From a checkpoint of a small image VQ-VAE: decoder activation silu.
Rows from block 2 of the encoder of a small image VQ-VAE, named by matrix and row number. Rows with one number belong to one neuron. Each number is 50 + 15 x the weight over its row's rms, rounded and kept within 0 to 99. All counts start at 0. After the name is the row's rms in percent of the matrix's.
After each neuron's rows are labels from the 100 images, of 14976, where the neuron reaches its highest value: "colour at peak" is the nearest of a few named colours to the mean colour under the peak. Only what is clearly more common there than usual is listed. The data: telescope images of galaxies (Galaxy Zoo DECaLS). In brackets: how many of the 100, against the usual share in percent.
# fc1: MLP up (encoder.blocks.2.mlp.fc1.weight, 1536x384), inputs 77-153
# fc2: MLP down (encoder.blocks.2.mlp.fc2.weight, 384x1536, transposed), outputs 77-153

fc1.102 054:09 31 50 57 40 64 48 49 40 44 42 70 40 82 37 41 74 29 45 60 61 76 69 48 46 17 59 49 49 36 36 36 35 53 37 29 62 51 33 53 27 49 50 68 59 50 56 64 39 46 53 22 66 62 55 46 69 73 64 57 42 55 41 47 40 49 72 46 28 47 49 40 46 73 41 33 52
fc2.102 061:51 51 33 46 48 67 51 53 58 54 52 30 29 56 54 72 17 56 77 43 45 40 28 60 62 53 41 54 58 55 52 47 44 44 63 25 19 88 34 51 56 45 65 29 51 48 34 65 66 60 57 59 68 46 41 50 52 41 53 85 49 25 75 57 42 66 54 37 40 58 62 54 56 33 33 63 61
colour at peak: grey (63 vs 5.6); brown (32 vs 12.4)

fc1.599 103:57 31 52 70 48 27 45 79 50 59 29 50 52 31 66 61 38 58 69 66 58 61 59 62 41 55 49 40 44 65 61 45 71 34 61 37 32 78 61 19 58 54 72 73 52 39 36 72 45 67 38 54 72 48 34 26 44 64 43 33 69 39 79 48 66 64 66 40 37 41 36 59 47 61 28 30 69
fc2.599 097:54 79 67 15 46 71 58 55 44 58 29 47 48 53 44 56 40 31 27 63 58 57 55 45 39 47 63 69 66 63 49 44 28 64 29 53 85 40 24 56 55 53 25 44 42 54 90 32 59 49 52 77 42 48 58 75 48 50 53 73 47 63 31 53 54 37 26 67 73 53 59 39 54 40 71 67 48
colour at peak: brown (54 vs 12.4)

fc1.743 115:24 52 44 52 44 47 41 88 21 49 35 42 40 52 37 69 81 35 56 51 47 44 35 57 42 51 45 69 58 38 54 61 55 31 92 38 29 44 46 42 65 46 38 28 91 33 43 41 50 86 39 48 58 57 82 49 38 43 28 63 36 53 66 90 44 43 41 58 63 69 44 54 37 52 83 26 56
fc2.743 118:49 47 28 56 58 73 59 68 31 42 41 65 47 52 53 49 32 27 92 64 39 57 40 60 40 66 65 47 37 65 84 30 44 59 59 80 35 51 54 43 45 23 50 33 38 64 63 38 39 40 64 67 61 41 70 79 46 25 59 46 52 35 40 46 73 70 55 58 62 61 67 54 38 47 23 68 39
colour at peak: grey (55 vs 5.6); pink (25 vs 0.5)

fc1.275 097:63 51 37 69 63 41 55 70 50 55 67 14 67 57 16 22 45 59 31 56 52 64 61 47 62 20 78 65 69 50 37 55 39 70 45 84 32 69 71 53 26 45 62 56 60 45 64 38 51 36 39 57 53 28 57 48 70 47 54 55 49 56 24 43 57 55 46 68 49 63 48 64 88 61 71 35 65
fc2.275 115:50 50 32 31 50 36 32 51 82 58 31 48 76 36 67 72 23 62 59 62 34 61 50 68 82 49 41 62 69 49 19 27 66 49 53 45 35 70 48 73 27 47 51 34 49 50 18 71 61 54 56 42 22 54 60 55 50 66 51 35 57 46 67 23 45 34 31 63 41 20 53 51 58 55 47 61 41
colour at peak: pink (60 vs 0.5); grey (28 vs 5.6)

fc1.255 120:40 20 56 36 38 45 67 18 35 52 45 55 68 65 67 54 31 44 95 57 48 52 63 57 65 46 38 49 56 27 70 44 53 57 33 16 73 62 73 42 38 54 54 84 12 65 52 42 70 78 39 39 60 53 51 43 65 61 42 42 49 73 67 52 25 66 36 29 15 25 42 55 62 52 44 75 39
fc2.255 127:52 70 62 40 55 45 42 46 21 54 49 25 60 42 54 86 51 58 95 55 44 47 61 57 31 39 69 36 57 16 60 45 35 36 53 16 99 51 73 28 47 72 32 67 15 27 42 29 50 61 38 66 49 70 07 46 81 57 56 29 60 43 36 34 62 63 47 36 52 35 44 56 22 53 47 54 58
colour at peak: pink (58 vs 0.5); grey (37 vs 5.6)

fc1.16 107:47 67 43 46 49 40 70 52 32 67 43 75 49 56 11 50 45 68 59 33 46 70 36 55 26 56 58 66 57 45 28 44 41 52 44 76 33 40 46 62 29 70 34 41 63 66 53 28 50 67 35 70 96 44 35 29 53 41 28 33 54 64 47 32 30 64 60 50 64 63 51 34 38 41 53 47 53
fc2.16 128:48 43 43 59 28 34 40 42 55 69 25 49 52 21 60 56 50 58 83 54 18 43 47 34 78 68 31 53 69 53 40 51 72 59 54 63 60 80 33 51 45 25 38 38 31 31 29 79 61 58 85 29 26 31 67 61 59 67 54 73 41 52 57 71 55 29 40 56 45 33 41 56 57 38 59 69 58
colour at peak: pink (54 vs 0.5); grey (36 vs 5.6)

fc1.648 091:50 44 29 78 42 57 29 54 46 44 57 41 54 63 46 60 37 58 43 78 73 58 71 44 48 42 46 74 74 25 46 61 25 47 52 49 41 70 52 60 55 43 58 40 34 40 39 41 52 39 36 62 56 22 68 53 41 51 26 49 57 79 24 64 34 54 56 58 45 48 54 51 52 62 55 67 72
fc2.648 097:50 42 68 52 63 55 42 36 27 44 47 30 65 68 45 52 40 39 41 77 56 49 62 29 68 55 62 33 74 18 78 42 24 37 43 27 70 51 43 46 42 36 62 40 54 46 39 74 37 79 20 29 26 51 36 61 40 60 48 50 56 63 54 19 54 36 52 86 35 64 74 43 20 52 45 72 70
colour at peak: pink (57 vs 0.5); grey (36 vs 5.6)

fc1.440 101:38 44 39 68 63 51 64 51 28 41 58 21 43 32 50 48 42 53 32 58 47 29 64 51 56 40 69 52 34 31 83 61 24 12 35 56 64 82 43 79 42 34 47 58 57 39 47 24 53 43 41 57 69 59 41 32 43 51 51 60 32 39 18 56 54 36 59 41 22 96 50 51 47 37 64 25 68
fc2.440 105:45 37 53 44 66 47 40 44 24 30 28 52 58 74 61 51 47 48 62 61 71 64 40 35 77 54 44 48 50 44 62 46 59 39 48 44 51 60 36 56 29 46 49 44 50 60 52 78 52 50 19 23 32 49 29 56 32 58 60 29 60 42 63 55 44 30 36 60 50 38 44 47 72 62 79 57 32
colour at peak: pink (33 vs 0.5); white (27 vs 0)

fc1.734 132:47 57 41 48 55 53 23 62 95 45 58 56 81 49 42 42 41 54 54 28 63 19 59 73 39 41 23 17 20 47 69 67 39 38 41 43 44 44 51 33 53 60 66 52 34 52 54 59 60 51 60 49 59 52 63 38 16 36 43 71 26 43 67 43 31 55 72 57 38 13 39 45 62 18 54 33 73
fc2.734 145:45 55 67 55 39 39 59 27 28 70 36 54 32 35 56 42 46 62 49 56 23 59 67 45 47 61 43 57 15 58 47 17 60 52 33 28 71 42 47 70 69 39 26 65 50 43 61 45 40 58 66 45 26 46 50 25 84 73 37 45 54 56 49 43 42 38 28 41 33 49 49 53 50 48 72 66 44
colour at peak: grey (68 vs 5.6)

fc1.55 129:17 38 56 50 67 36 32 39 75 44 53 30 38 43 52 51 57 36 46 41 49 70 31 77 40 37 40 64 29 45 68 56 62 51 56 78 60 63 48 53 38 50 63 41 69 65 50 39 56 90 60 54 69 54 55 48 64 59 43 55 45 65 44 51 47 56 48 29 51 63 06 49 45 47 63 30 59
fc2.55 150:51 23 43 46 24 61 52 49 47 58 58 70 42 56 76 55 43 44 69 51 47 61 30 40 77 73 40 57 48 35 59 43 38 61 58 67 74 65 20 34 66 59 54 51 57 76 42 60 39 45 54 46 51 35 59 47 83 53 39 53 30 47 63 63 45 59 48 75 53 52 22 48 71 59 71 66 60
colour at peak: grey (59 vs 5.6); brown (32 vs 12.4)

fc1.353 088:42 45 61 38 47 34 21 74 53 64 36 45 75 31 16 52 74 53 74 69 56 68 28 38 32 59 47 67 43 38 25 60 43 65 36 33 39 48 72 49 82 70 58 46 55 28 65 45 04 72 40 45 72 70 49 46 60 29 43 60 45 45 43 54 51 37 61 61 41 57 65 55 49 63 36 35 33
fc2.353 095:49 62 36 80 44 43 45 50 57 29 52 56 49 57 48 50 38 51 48 53 60 65 45 41 60 56 53 25 41 34 53 52 60 43 82 61 54 51 61 54 46 30 74 43 69 57 37 63 50 52 53 56 21 37 67 44 35 49 65 58 47 39 29 34 57 44 53 35 46 63 82 52 54 22 80 71 18
colour at peak: pink (36 vs 0.5); grey (34 vs 5.6)

fc1.258 116:52 32 42 70 42 36 59 70 40 67 54 49 40 36 74 39 49 39 51 80 53 43 47 58 12 62 40 79 33 35 36 41 64 50 37 68 55 49 46 64 45 28 47 53 48 55 54 50 65 46 65 47 78 53 50 60 47 61 47 42 65 62 29 67 35 51 50 49 33 62 36 66 46 80 62 48 47
fc2.258 106:50 58 64 50 43 64 67 62 51 47 60 59 34 45 46 54 62 67 55 34 49 46 44 40 86 55 74 61 58 45 94 75 30 50 54 70 63 37 54 79 64 57 33 28 59 70 55 62 46 57 43 43 59 36 87 45 33 48 38 49 19 38 50 04 43 55 58 56 52 55 52 44 64 36 42 40 49
colour at peak: brown (37 vs 12.4)