python train.py --encoder_arch="vit" --model="image VQ-VAE" --dataset="telescope images of galaxies (Galaxy Zoo DECaLS)" --train_examples=88335 --image_size=48 --crop_scale_min=0.5 --horizontal_flip=true --translate=0.06 --bottleneck="vq" --downsampling_factor=4 --encoder_norm="rmsnorm" --encoder_norm_position="pre" --encoder_activation="gelu" --encoder_mlp_ratio=4 --encoder_head_dim=32 --encoder_fused_qkv=true --encoder_bias="all" --encoder_qk_norm=false --encoder_layer_scale_init=0.1 --encoder_parallel_block=false --encoder_inner_norm=false --encoder_patch_size=[4, 4] --encoder_conv_stem=false --encoder_layers=6 --encoder_width=384 --encoder_positions="learned" --loss="l1" --latent_channels=8 --decoder_norm="groupnorm" --decoder_activation="silu" --decoder_weight_standardization=false --decoder_widths=[32, 64, 96] --decoder_blocks_per_level=1 --decoder_block="plain" --decoder_attention=false --decoder_upsampling="transposed_conv" --codebook_size=256 --init="lecun_normal" --residual_init="zero_last" --optimizer="muon" --muon_scale="match_rms_adamw" --lr=0.0016 --momentum=0.95 --nesterov=false --orthogonalizer="polar_express" --adamw_lr_other_params=0.0022 --grad_clip=3.0 --steps=9300 --batch_size=128 --epochs=13.5 --lr_schedule="cosine_restarts" --final_lr_fraction=0.01 --warmup_steps=460 --weight_decay=0.3 --adamw_weight_decay_other_params=0.05
Rows from block 3 of the encoder, named by matrix and row number. Rows with one number belong to one attention dimension. Each number is 500 + 25 x the weight over its row's rms, rounded and kept within 0 to 999. All counts start at 0. Numbers have three digits each. After the name is the row's rms in percent of the matrix's.
# q: attention query, key and value (stacked) (encoder.blocks.3.attn.qkv.weight, 1152x384, the q third), inputs 154-230
# k: attention query, key and value (stacked) (encoder.blocks.3.attn.qkv.weight, 1152x384, the k third), inputs 154-230
q.196 053:475485476514486487534479565429494474461538477459485541494506463519489506487531504471558545518506500513497496508487486497512521511474454508526501451514510476442517478540493507492511500476531494532479561536472522441540511500467518495
k.196 052:540495514538523513508494499515468492526455566486502520551465514475512523536497452502526472501463459473533476546525486448469530482484482497532528535514525512525494441496503514493457509486507462509560493508503510506510482497515479504
q.197 046:496546489478476459493504480510504457466509478526497552488531505505520528500488551490507513531494518493524484496500508510467527486481504531474477482507535499466529518486506544538495527524539503486471493543508525517489470484489476507
k.197 055:484487485541513484493505508489475522454524468563459508545566474482475485500498490477533495459508465500512464524484498453487468474473509489502550474543476542495488532461507487503493508491530537538503487492502478514500507498476472510
q.198 054:462533462471506482494495458528499458512510528501473493510494500525546549547542482471484493465487520492526545488480487490512522479516545506479479483544542497491452484527508502507496502494477531495468484447495537563488510494479490474
k.198 057:525438477490453491462467518490498527462537524506501539504481459505446502526503523467451519485533485500500494565503491496497494489530545484500474514514456524484503536490472494471496452512510531490499507510521510501510545482520503539
q.199 059:531470562507494528472518491509501506510485512519487492451496510546477488478541519506460489478528498542495512450515523515530502485516505499568469500474508507504534505474500481490446461551541474482493497566492479491450509521534474495
k.199 071:494480533475483468495430512482457507475486444519539460438477489497488488468531472443457525503512499471506536478480525484516526517487457486510520557544564498508530498540514489527473512503511518450487490493478476530490477497469492488
q.200 055:537503488476524513491474527533477483472491491517514511503469500485568523505505470532531479464458491470452535501473472506529525488496517472532488508470521511533515491515491468516535465514461507501519501461503539494495487468496478509
k.200 064:498547483502496529524492498451512509538516496454485495510516532487500498513476559508486526471511543550523560500512506514502469502516474480481511494491453457506529495532532511478528484464471481481467470504495495472507559509531508492
q.201 082:472561531457512488499497506522508491482466493498449519515532510521491537511502525487566487461505462467469474511533492514510456489528475505498511518486498505490530492479486470512485493517460472501489479448497501520486453555530501602
k.201 080:477516522521492498497495494478487500496506473542478488471557505477507531493517511494523539477511505509562457472493525472466457467469464522459490505485528519523506507488458502502529509493525514501448530529478549526525464518517503501
q.202 056:534495464534507500468533479546518466482521477523542519518495488493515478526541511508498476560506549506465482509500524504471545480507516497489457524519493477510475543529504505514474472502492493449464477517512531524480483492512506449
k.202 061:515483492493492465487499512475482478488536442486517523490515454479462472476523475486488498500514490480500460512512485524490544505504550518527520442476500500500503502482435516483497504519539505516508504533518475521504470499510480506
q.203 048:519498484522523487483518481488504500483500510549521516490504456537478486525517522478518510531560497492451497529483505502455484499544506540532487506534473468495504535458518504540495512487551508504463530544458506467500506529501537510
k.203 055:532471513488513459513492519510546505454495499606525489486518478468452500476538496418518513497510504486522501506527534504504513451536450530489498542501539489529498494500509502518461531489515528519492487526485504522501507475482492516
q.204 064:435453511506477451471443497485515462547501432503463511520509512516497524493526486506467509518465516519538499502515501494504511489494533494505514501504548492479498449523512506485536486493473489512471522474494506536492498456473478467
k.204 079:484530486475507525503537492517396507490584503456452491554459492503498497537490502525486480507516530499482490503484467470523487501532557489502529463513456528502498503512504534484505480492468514477500445485504477456455519524547513482
q.205 058:512483512522528550465494490446518543535476478475495454448510487526499483511508463497446493541494510560573519464467490480537534531502495487542490508483512514501457489508516493507491485478521502493530516569465490480470542493508493457
k.205 070:502465515485497520501470492489525505510517503560541479502461520541501462483531479511473506502497514479477551522516527515510518534516473496497480522515493477490477502537517486536467483511474432484507503464486507506501476464508507482
q.206 080:519532531537549497502509521525497510528460492473504470482513476514446456498507461469480485523520520478519464547539489518481473505507482478449508555503502513551502519500526521458463565493495524523527498542531476498512529502522525486
k.206 081:493519557540521515531509478479475489561444505470504483490458509481498473514516507516523499563471521463472497491528500499498514495516559500501489511459524487513474525480503482529499458478497455518500511502496508467547420495492515495
q.207 067:512465483476490489468513470493484507494491503500491485473487497485477494521496494482456507531575499502508501468459528504519491494531514477532523512470456499490490497477510480485436495499512501472511535487510482519464491490525513470
k.207 079:530462515474472483498464509454510520501482531519528491452474487491463504481529477475467522524504534489494549497537522528532530476529492493495476544517507471516521508505501512511475466514495476492478495534506470510493492472494496519
q.208 064:486507549472471459492494459481493488538500495473492518530490541494492515493512531515500521482481474473522558492479469486505505484489505532465558529477518528488482494450474496503503516539525497472495475468506495509510512474473471483
k.208 079:467497507496483458511511509534514530471472508479443518475488462508514509503518505477485505501519484539523527519459489478509482470494458476503499515540457507494551502470510459479474510466470511493503484497491491510465537533461512507
q.209 069:528505504497470491503518536539520511497517481523522493434500492511497467489519486518483497543533489491484460487494502535511545463522487490509476481535495489489515510480510492508436502479485477484495548495528491483522498470519496486
k.209 062:496529503471484520504463480456535492519493486490541501499473494527484499482517473494508500545498521505494539507511517460484516514484513493534501494528509459521531513539495504483490489470489433468499506506514429427506483468457550479
q.210 077:515534522520532507502534490492502512501487524501535479548515512523479481455446527481465525525549492495498514491534501499477505506489479496523510524482506567526509540461521532516503528509561491497525504561516465485497519510491536495
k.210 075:502495505509494469502536529525533540484538463530497518494556512507519459480501521470519532508498518531484507460509535470504464473475463481495490538464493522459476509480559471541508482479498513499499509451456495482488524487504470512
q.211 078:505479508540517494510515529538503463516500481520519458465507514479505469505493494538467488516475467509458520494526479523532568464500499510513443513491553519508477515481543514528492429519490496490461489543490489510475506499512516466
k.211 076:523517481486495513504497501461454495512504481548505504466536505521520458523499529504485509482534493513485540482442546495482495514503502454508505471491472502479528477549507517492529477516503534489488480455465488458460513486529492491
q.212 071:516532515490515457497496509518516474536485512492483480522532514519500522518496517521492474490496503462486487532527523500485474502527524504442500528510517487522486476519535493495515496520480482525456479462485502528486458542532516545
k.212 063:505498502483450502501514507494526508460537458521466501451508479503499512521479483471513508474495526495491456451494481517506483502521524520499497474502474550492470513491445513517536454520511551510469466504473529479508476543460518506
q.213 064:455467487503458486536487541469508467488546477548517534482509505482498507479504508485518497512454499525489500464502494532488522480471486526446488467538495465465493488501502505527512491498492491514480530496479484480530507516492468511
k.213 071:480497478504532533518506485512505485484491491481524494540478537530527526527500468497486459496486493500526497484477467500486500530478518494541496465505498507518493494510506537494506558522504515511536469484498501491471497513525507487
q.214 072:504483497478456488537510512503463502455519541541526548529503531462501532488455554513533519472489484476450498487491494528483482458487488503509490473485448499476558523461463508503519495517517480481508445461496484502535469532497490545
k.214 075:488510487505506480497471528493531499464484475488505492493549501491517539477481488455530502475485488521545517450473463525478486488467480526487527525514522544533550502463513478478496552499509528502502516536514526541507519517484503512
q.215 061:500488501541506527491508530476498519518518457510496498455492479472524486502543473553499508539500499495469520525501497517515512480518538520521487510503512476524450474532509496505500457482482500524486503557475508476507519486503519449
k.215 054:548533501494513494508531494501507499532508487501504485508443478496500497487478509488496460497514520528474514513532527492508502508517444496494492514498517466501500462511505489473493485514494483507449460461513528473498485517488522470
q.216 063:555491469490492503487462496509508507494490483450521487501463482496525499544506464501503465503478548495510486499452512482504510528499497458484490519511483503574478504512484470446481513493489544506526504443519516514516486431495486480
k.216 071:512518520500481495495490479444511489520469531451529515490472505485464518501504518535522499536477554498503509507518507529500517515519533520484498456516507428520513502525456513485499478487496474526479490559537464490542492491501508504
q.217 060:556487498447494508516497444488489509488511522513535515491490493521536517499498506472498496472504514492500495476434490502452491519505473506517486509537473484469490528499459525508503543489537526476511505545485545501503483472493462540
k.217 073:488474497502511489502455516486505517464500448531544515538507505457463493467525496476521492457472473494511553510474474494469492509497468519491500519513508508502480507492480513507466533473501520528494541524520479530543514471454471498
q.218 058:490547539473500492473496482486525503496468516497486517494510507514510519474527528475515489520507473501520490491513496479496480506495472485485487489541503490480528537492505494554521535521485475499484506497472528505508493492493474574
k.218 067:489514481511518474515499516519530476469470450562476521494552490478500481480513474507513529460511469498518445491486533491500461461481471530494521486501482528488496514500487494500507527502486502501485515477501533522492473467507474485
q.219 065:498572482509511449536526501530491473494508546479519534556511520472485483506485528490468518500528510461505539490492495515474502526501494467484514509459452536468522520467503515511498518505531499469484502503537528526526469486466501505
k.219 062:501492487525465501480515505474449524493460539529485507488530497461468476509483545479520513522490502465493546511500464499491482447483511477522501514519494522519524508451536514478504484493521517545521487556497472503538518479467488496
q.220 070:508516480499566509563509531553519496471496535546511515513498513482534494485453505494511498473473491488471487501533476514475500491491442491485500481505518502547503516530487517487510469482510502507475459501519507530501495527533525511
k.220 074:487494525494469493496489487489528505502477451508529524465531534486492531530483509454517544511508511500513527437456498464458512502464528499512506490506492529532469522493530525500513453504529483533516546507489503501549481494458485516
q.221 058:495499518487514541446514497514527497537462495524476470471511481519549483513524491504477464509484502509509468529536496492509473504504530519476479495479534490526479487549535477524523506490472489540491502551482503485479496549513485522
k.221 061:513509482501530491502535494490525464467516456562492499493494486511504497500494507476503502459519462534499453473491527507507491501506460510467509481475506526468489500537491474532525480534481500494457491468486546501472473527497477500
q.222 064:511467478508500557484485488551520505515502476551533490475481481509557469543531462483503457486458492548499521484485447463504512515507535474500507476524501486533529517528532487510513480470488534503505488526471540474505536461474479450
k.222 068:501498495469521498529519501525495462500503433497528498544420515533512474498492500495443503481482492541500527504501528541504490514506478495499497484501467452497466507541493536488468490477464518494492487485498499476479542526498490489
q.223 079:487541513476499493472468453458506507481472490470439511510516490556488529497547500476542492486528500505538479491524512462510483555513479501492497491520513502470518515509493497538521546514478484510510536503484540514479470528502492584
k.223 077:526490515530497478507478504521480478468483486568492493529538496470438505465521493518536504452514485468531420530504535498465484473458476532447507464521530534511486506510459497526487515483500510511492513505505537513507474482517488504
q.224 135:492524494524525507502462512491499484464498487533478512488482520527498516542528489512489481483527447558514524504495495495463483523529509469495462508473471549520538500528517525505452549492473524489507450496506483501512502486497522451
k.224 133:497521460493470494500499473501499512484502463492516486505482516550516464531567508486481447514495485471458476509471508491497477459498489468475475489464465477546480461500515473537585467521516456483512493521523503461492459483490509501
q.225 134:531499513506510481509474438509518469500484493532492503515523495514501491477558490478488486447485487532493499524493498514497495470534492476540524461499491462525467511497489486563467557491487517486485496527472495525471472473463483511
k.225 132:454505535533482486521489466491511468500500516521481482561513492494511517506502511524457506479503472506518503461493531517518458534541488498506529500508506532502507466490512511451510473512450520502487500505486482491515452489465524497
q.226 142:498479509518495436536513548505470482526484483476479520516537506497518541553480507498507469450506507495495510483444470504553458500498512525524512522483505508476504488544472522484499494462456518497485484460524567508501491535483535504
k.226 133:533495481516523482514465515469475467487490493451474512496530507473475519499454510472533479521501500539516550483457496519501473507540551544518528523509455479467523475502515553488499534554480492494522483504514504529492505537513510490
q.227 132:542474505521474483529518503494463529531493475515462470509503491484551495515454523526486521495513508496491505515525501514513504491516579502510485554533495531491463489478491471467502507525487536496467499504484507488499510465463494472
k.227 128:506475480474505516507525525474524497458490479524432531505484533484460540549487459535509477518561520516488466513494485499471504553479533483565519517493489509507455486529504501494495581505482530491501490497479499477466572481489522484
q.228 137:531481507502511500505502504473492493527485481510506494484516526486510518490532492554519489501503519533472540508543480544465443487498484547529489508563517484509545511489537470502539480542491468514513494469512514495484505505543498514
k.228 123:496526521507507476509534506496483512529484494508549525493497501542490520469485510496483501472447539523530497492466466490500472509504531517483488465520521489544537435488460508491513505471532527497499476503499504499484478492483485560
q.229 151:523483526491503506507506488460497504498489478521512508489489486552503524481484533534454494477493483488494508505537464559494489468442493529461476558531487500506515455481524491529571472516536508485489513485496486506502475469524482509
k.229 140:530516482509519502504543479484506500502479498503467504525483467509447536489501489496472497519527521512501567538490457533497445498533483515530487449523523497502532501480479483505504514533475480519498474467479490507527442477550495539
q.230 142:508496490476505492480492495405502483483506516493471485487499504486470486545524492494517496452502506514539501522476473466499515531479509503524495475454469576486453500514472546543548451524484550509521462500531534492500524480493518491
k.230 140:515508509518534504497523515503506507476494493487502490483515497500476532527545507484508498531514509488523467533451518504485474490495518504488514519486495468477518492474513515489511470492511461522523492496493469476523549496502518502
q.231 137:513508460500504510488521505490487450515503477479462490509476458489506519529471534544486520487498508489518505461541489543506467525531473483535523510488513588496491551532493513507501500578499511502487486479520531468511511471527482515
k.231 144:444511484491527493520489485486493484507495473488521534554499493468501546529471476481521478509482488507500526469482504502492494512519570525527508492476460506516520522520538488490516536500510502502479524518507517490469506497495503519