A small image VQ-VAE, trained from scratch.
Model: encoder activation gelu, encoder layers 6, decoder norm groupnorm, decoder activation silu, decoder widths [32, 64, 96].
Rows from block 1 of the decoder, named by matrix and row number. Each number is 128 + 24 x the weight over its row's rms, rounded and kept within 0 to 255. All counts start at 0. Numbers have three digits each. After the name is the row's rms in percent of the matrix's.
# conv: 3x3 conv (decoder.mid.1.conv.weight, 96x96x3x3), inputs 16-23, a 3x3 kernel for each
conv.27 109:132130120155140125144163153146111136135125098108100119170152157145208132163151161157129092136169119139126139129122123127115130108131132154179126138130125145120127132156115127173101142161144134117095141118133123124131
conv.28 101:152135086130124087140144147127176145074117115109129110092107119072100130086108101137130147116099109142125123148133135133107100135133133138137138134113123134086121112097139157077139143126139135144136111104115136137136
conv.29 109:124125107130139164122118141126107136126097121128136119171177129177107135143108125111145135132159175111098109120116123151079144120124120139147147140132154143120139140105125143123170136142138133125123152142121151139159
conv.30 081:125118152126098092135158159103152108091000099137165145088114127112136104132123139100106124137131122122149161116082095133157158137131148107095125173198142109119134135118156144157098130114127111135125150151166115151144
conv.31 105:098120150142168102124111077072094141110110166132110151089078141151139115140132118118129122128160140123107093125113082128116113133122110135112111111106116122151136133100160139103108137126140116117114135150162156137131
conv.32 083:124127114114131132114109091115109145134006140100134142109115153090108138102097128125156113129052104113104120130116128071129133105133126114107113159144115114115125093140130116120077117108123130134123107144125112151113
conv.33 114:094129169116141157128125101085099116124149143118125081120114129135116147121143117125118105164121114118129110117164128151190149177180148117124119156166133132142135141147181149130182130145161144153155132181168114125107
conv.34 095:113100115142129113122142130137106114135000075152094111155098111118058081161112100143181148134179153148146128152181157163170164120165116133158150114142153113146163133149157151161071125114139134139130122117125136132143
conv.35 090:119122130122077135126118117123156139092168143096108107135148141165125145147172117105104132124108121122121106148103129151130127134131141130101121160118123112144125154124106163139148137142139135130122148134124129148136
conv.36 101:157124127129113113136134141106103091093115096137125139134122099107066132113131100124127087119091091123175148125098112105153109119089112131117135134154115107120119130135147084118147135096112122128120084116108116100133
conv.37 109:143149180130164166130112132121124132099158142123118132114092134067158124090117126148127125151120151118114125133109120120201139125116110148120099135147100126102111123113098101141125128137124119104103108119126112078109
conv.38 091:156129151137073125140113142155162162164177142127122141169141142165126137133098125141139148107082101120123097084091092093068075132121114121146124095105137117099109140152102132116089126146130131104117146167146136106121
conv.39 091:096117146122137201121154115125107121112181124121117091148125113121178106126119127135134135111159136128136151119111102113156131126141124131120125126152140126149133135111122147158127122147134111125122111117099100130119
conv.40 093:121167108129210096139169127140152128115077145138128156111139107121134158133116115143150142127172141119135138111143147117197142134144147101123134117155131122108131159150141179118110134146121151175156129183138136161136
conv.41 086:096140120126101078144131153161163117105055106136164098118160139142235116102149126118124116146177128134136135124152112148155137141118128131126126133154153126116136140129117129113074135083159140170151160146104157105117
conv.42 097:134121111162133146141142128128120141179156179141155142149126144152133118141162129121112139131132179124140151124094093118080099124139127126087129140126110123123120133123136144153185132155133127105097120095121135140125
conv.43 089:141152145155145110160136155124104119127081143116107123089115117134127132118140118100103119150137158112139112098101101106133108125137101148147109169193132110137110164120119168092108137130120145158152127154163120143115
conv.44 105:158142126140150127109153161156143127159140151165107118132130131125133127156116126108120096097098130121074098118132142111106127113097122096125130107070105102134111134095112142096131137124115099103099112114125125128116
conv.45 092:115105100088139152135087097124116131125156118121120146130144147114169129148141144109130119127116117108105101138138128123167133105123108113123139124109113128108130121112100123171111114105135113155129134107121132158125
conv.46 078:129109145103129157115112145120129117169139079131133118115133097174123139124129128118149120149118135147149117142166144139146148134144127131137162126171123118114112113118114104115106114096104143166140145150141120138144
conv.47 108:144104107118063090118103108117136119126139101122096114133125126150088150126144120099116109131124120125128128127149140113166156135140131125121128132152129124132129122135120132091091123109118136152134118117124120129139
conv.48 099:147159150149127126133138131105105112116140058165158116100105129094070096082102096163124192210132134169142123130134126168168163144150149155148128169150160153119120140104137136097153104103133145117144178116125151115143
conv.49 115:154142119122136076142124083133128116149131101161155120136142120104093144118114135064090094087103081080081092108118123120133095119119088089107138088113098106113108097115148113148058126137141103115105128125086102090098
conv.50 088:134092150150140093139162163151159133163143131145133106119143113113105123124111135153124089090075106136129116145101108113073109131112124153088121097088090113106149155096103110175098117154170152137137102106086142111139
conv.51 105:118145113131111159085082139129133125140147125133108122113126152105136143132108111128114106116119119130126125138146130117169121111136139134114101101115126127108137076150137066148129124118119085101121128148125101134122
conv.52 087:129132152142126135148124139158170154158255145156144155126168148211179155128161150088131108124084111130149143134132123145153138141161126103128133130230122134167124134132156141130169118134137127136140136144133126107109
conv.53 089:132119110136126134102129153089125102089116087119157114159139097106114098135124135112115106114094105129145106130125151166096132125111101100095122121080118133117123144141135101150177133148165122120152101103134102128148
conv.54 105:099183090134166108139153139150059136150134128135098140127113104169125127134108121121117095118149099110118106117123132137093144115133146140145144133168142113133132136121103150160136112141122125123115170158147136125132
conv.55 123:129130114108131149118140116122096121101113111116135127149140140141126147130123123134125120125145121126127116131113131140116122145123112150154133137119127113130119128122114132154118115120106114106118147146136138115125
conv.56 096:148125141142087115148147134144125137164175136140114134112120115166170128132114147122144134144192136147109142124138122147126121130122128142097128101144129135120135140083122132154146122115144129111124144099134143132136
conv.57 104:104133163114178176116111148098146091158110052116089085167145141148177185146133147125109131138140126115112113171167116139169127153141123142129112165173129140127127132160169127147160119132141125158141141159158129151147
conv.58 100:148118161154123137140095132133115131099208087092095117138113162146149111087113154129084144145101125109085105111164153133127148120121139126107151142147173143100127117119112165127132163127132128124134172150167138082153
conv.59 090:134142095148175170135081132125116120098144115139104115137149115120171132151118124125132123136116126120081082127120131103186121131117136108164112130142128125135129142149127142125153139149130155136148167221171159127144
conv.60 083:138124121129116169128143140165121137144059110161147167125123185141152140156149185112096113118102110148133094110125126136069116133123130133068115073078089132147131130129147129153122146132122106095122097098106127099126
conv.61 097:133084077150150146145131128135111142126140138139151130138120122082083134146146127136147154141095099143177150099096114120148116097140140103078103141142113138143125104110111077115135131114128137127142139162144127121121
conv.62 102:125099096136113137132124110120085114071102073105089108122116103154166126136111117116138140118163139136121114132155140152195131127136102128132123171160155126164128139172126161175126134137103133137117181192133158136129
conv.63 111:119115115123161147100102100124109084103159080120078091137160132127194119154161127094109105129144127125094121163165118165158135150144133102117124106115127133138130151137113105092146147158140135115107112178127112093111
conv.64 099:127143121129103162133119134134151129143150149127115109121154119124137101124113113132146128116109123130096085112097119118122135147111118148150122168172132145191138133124161146102154127097132147144159121150171150138155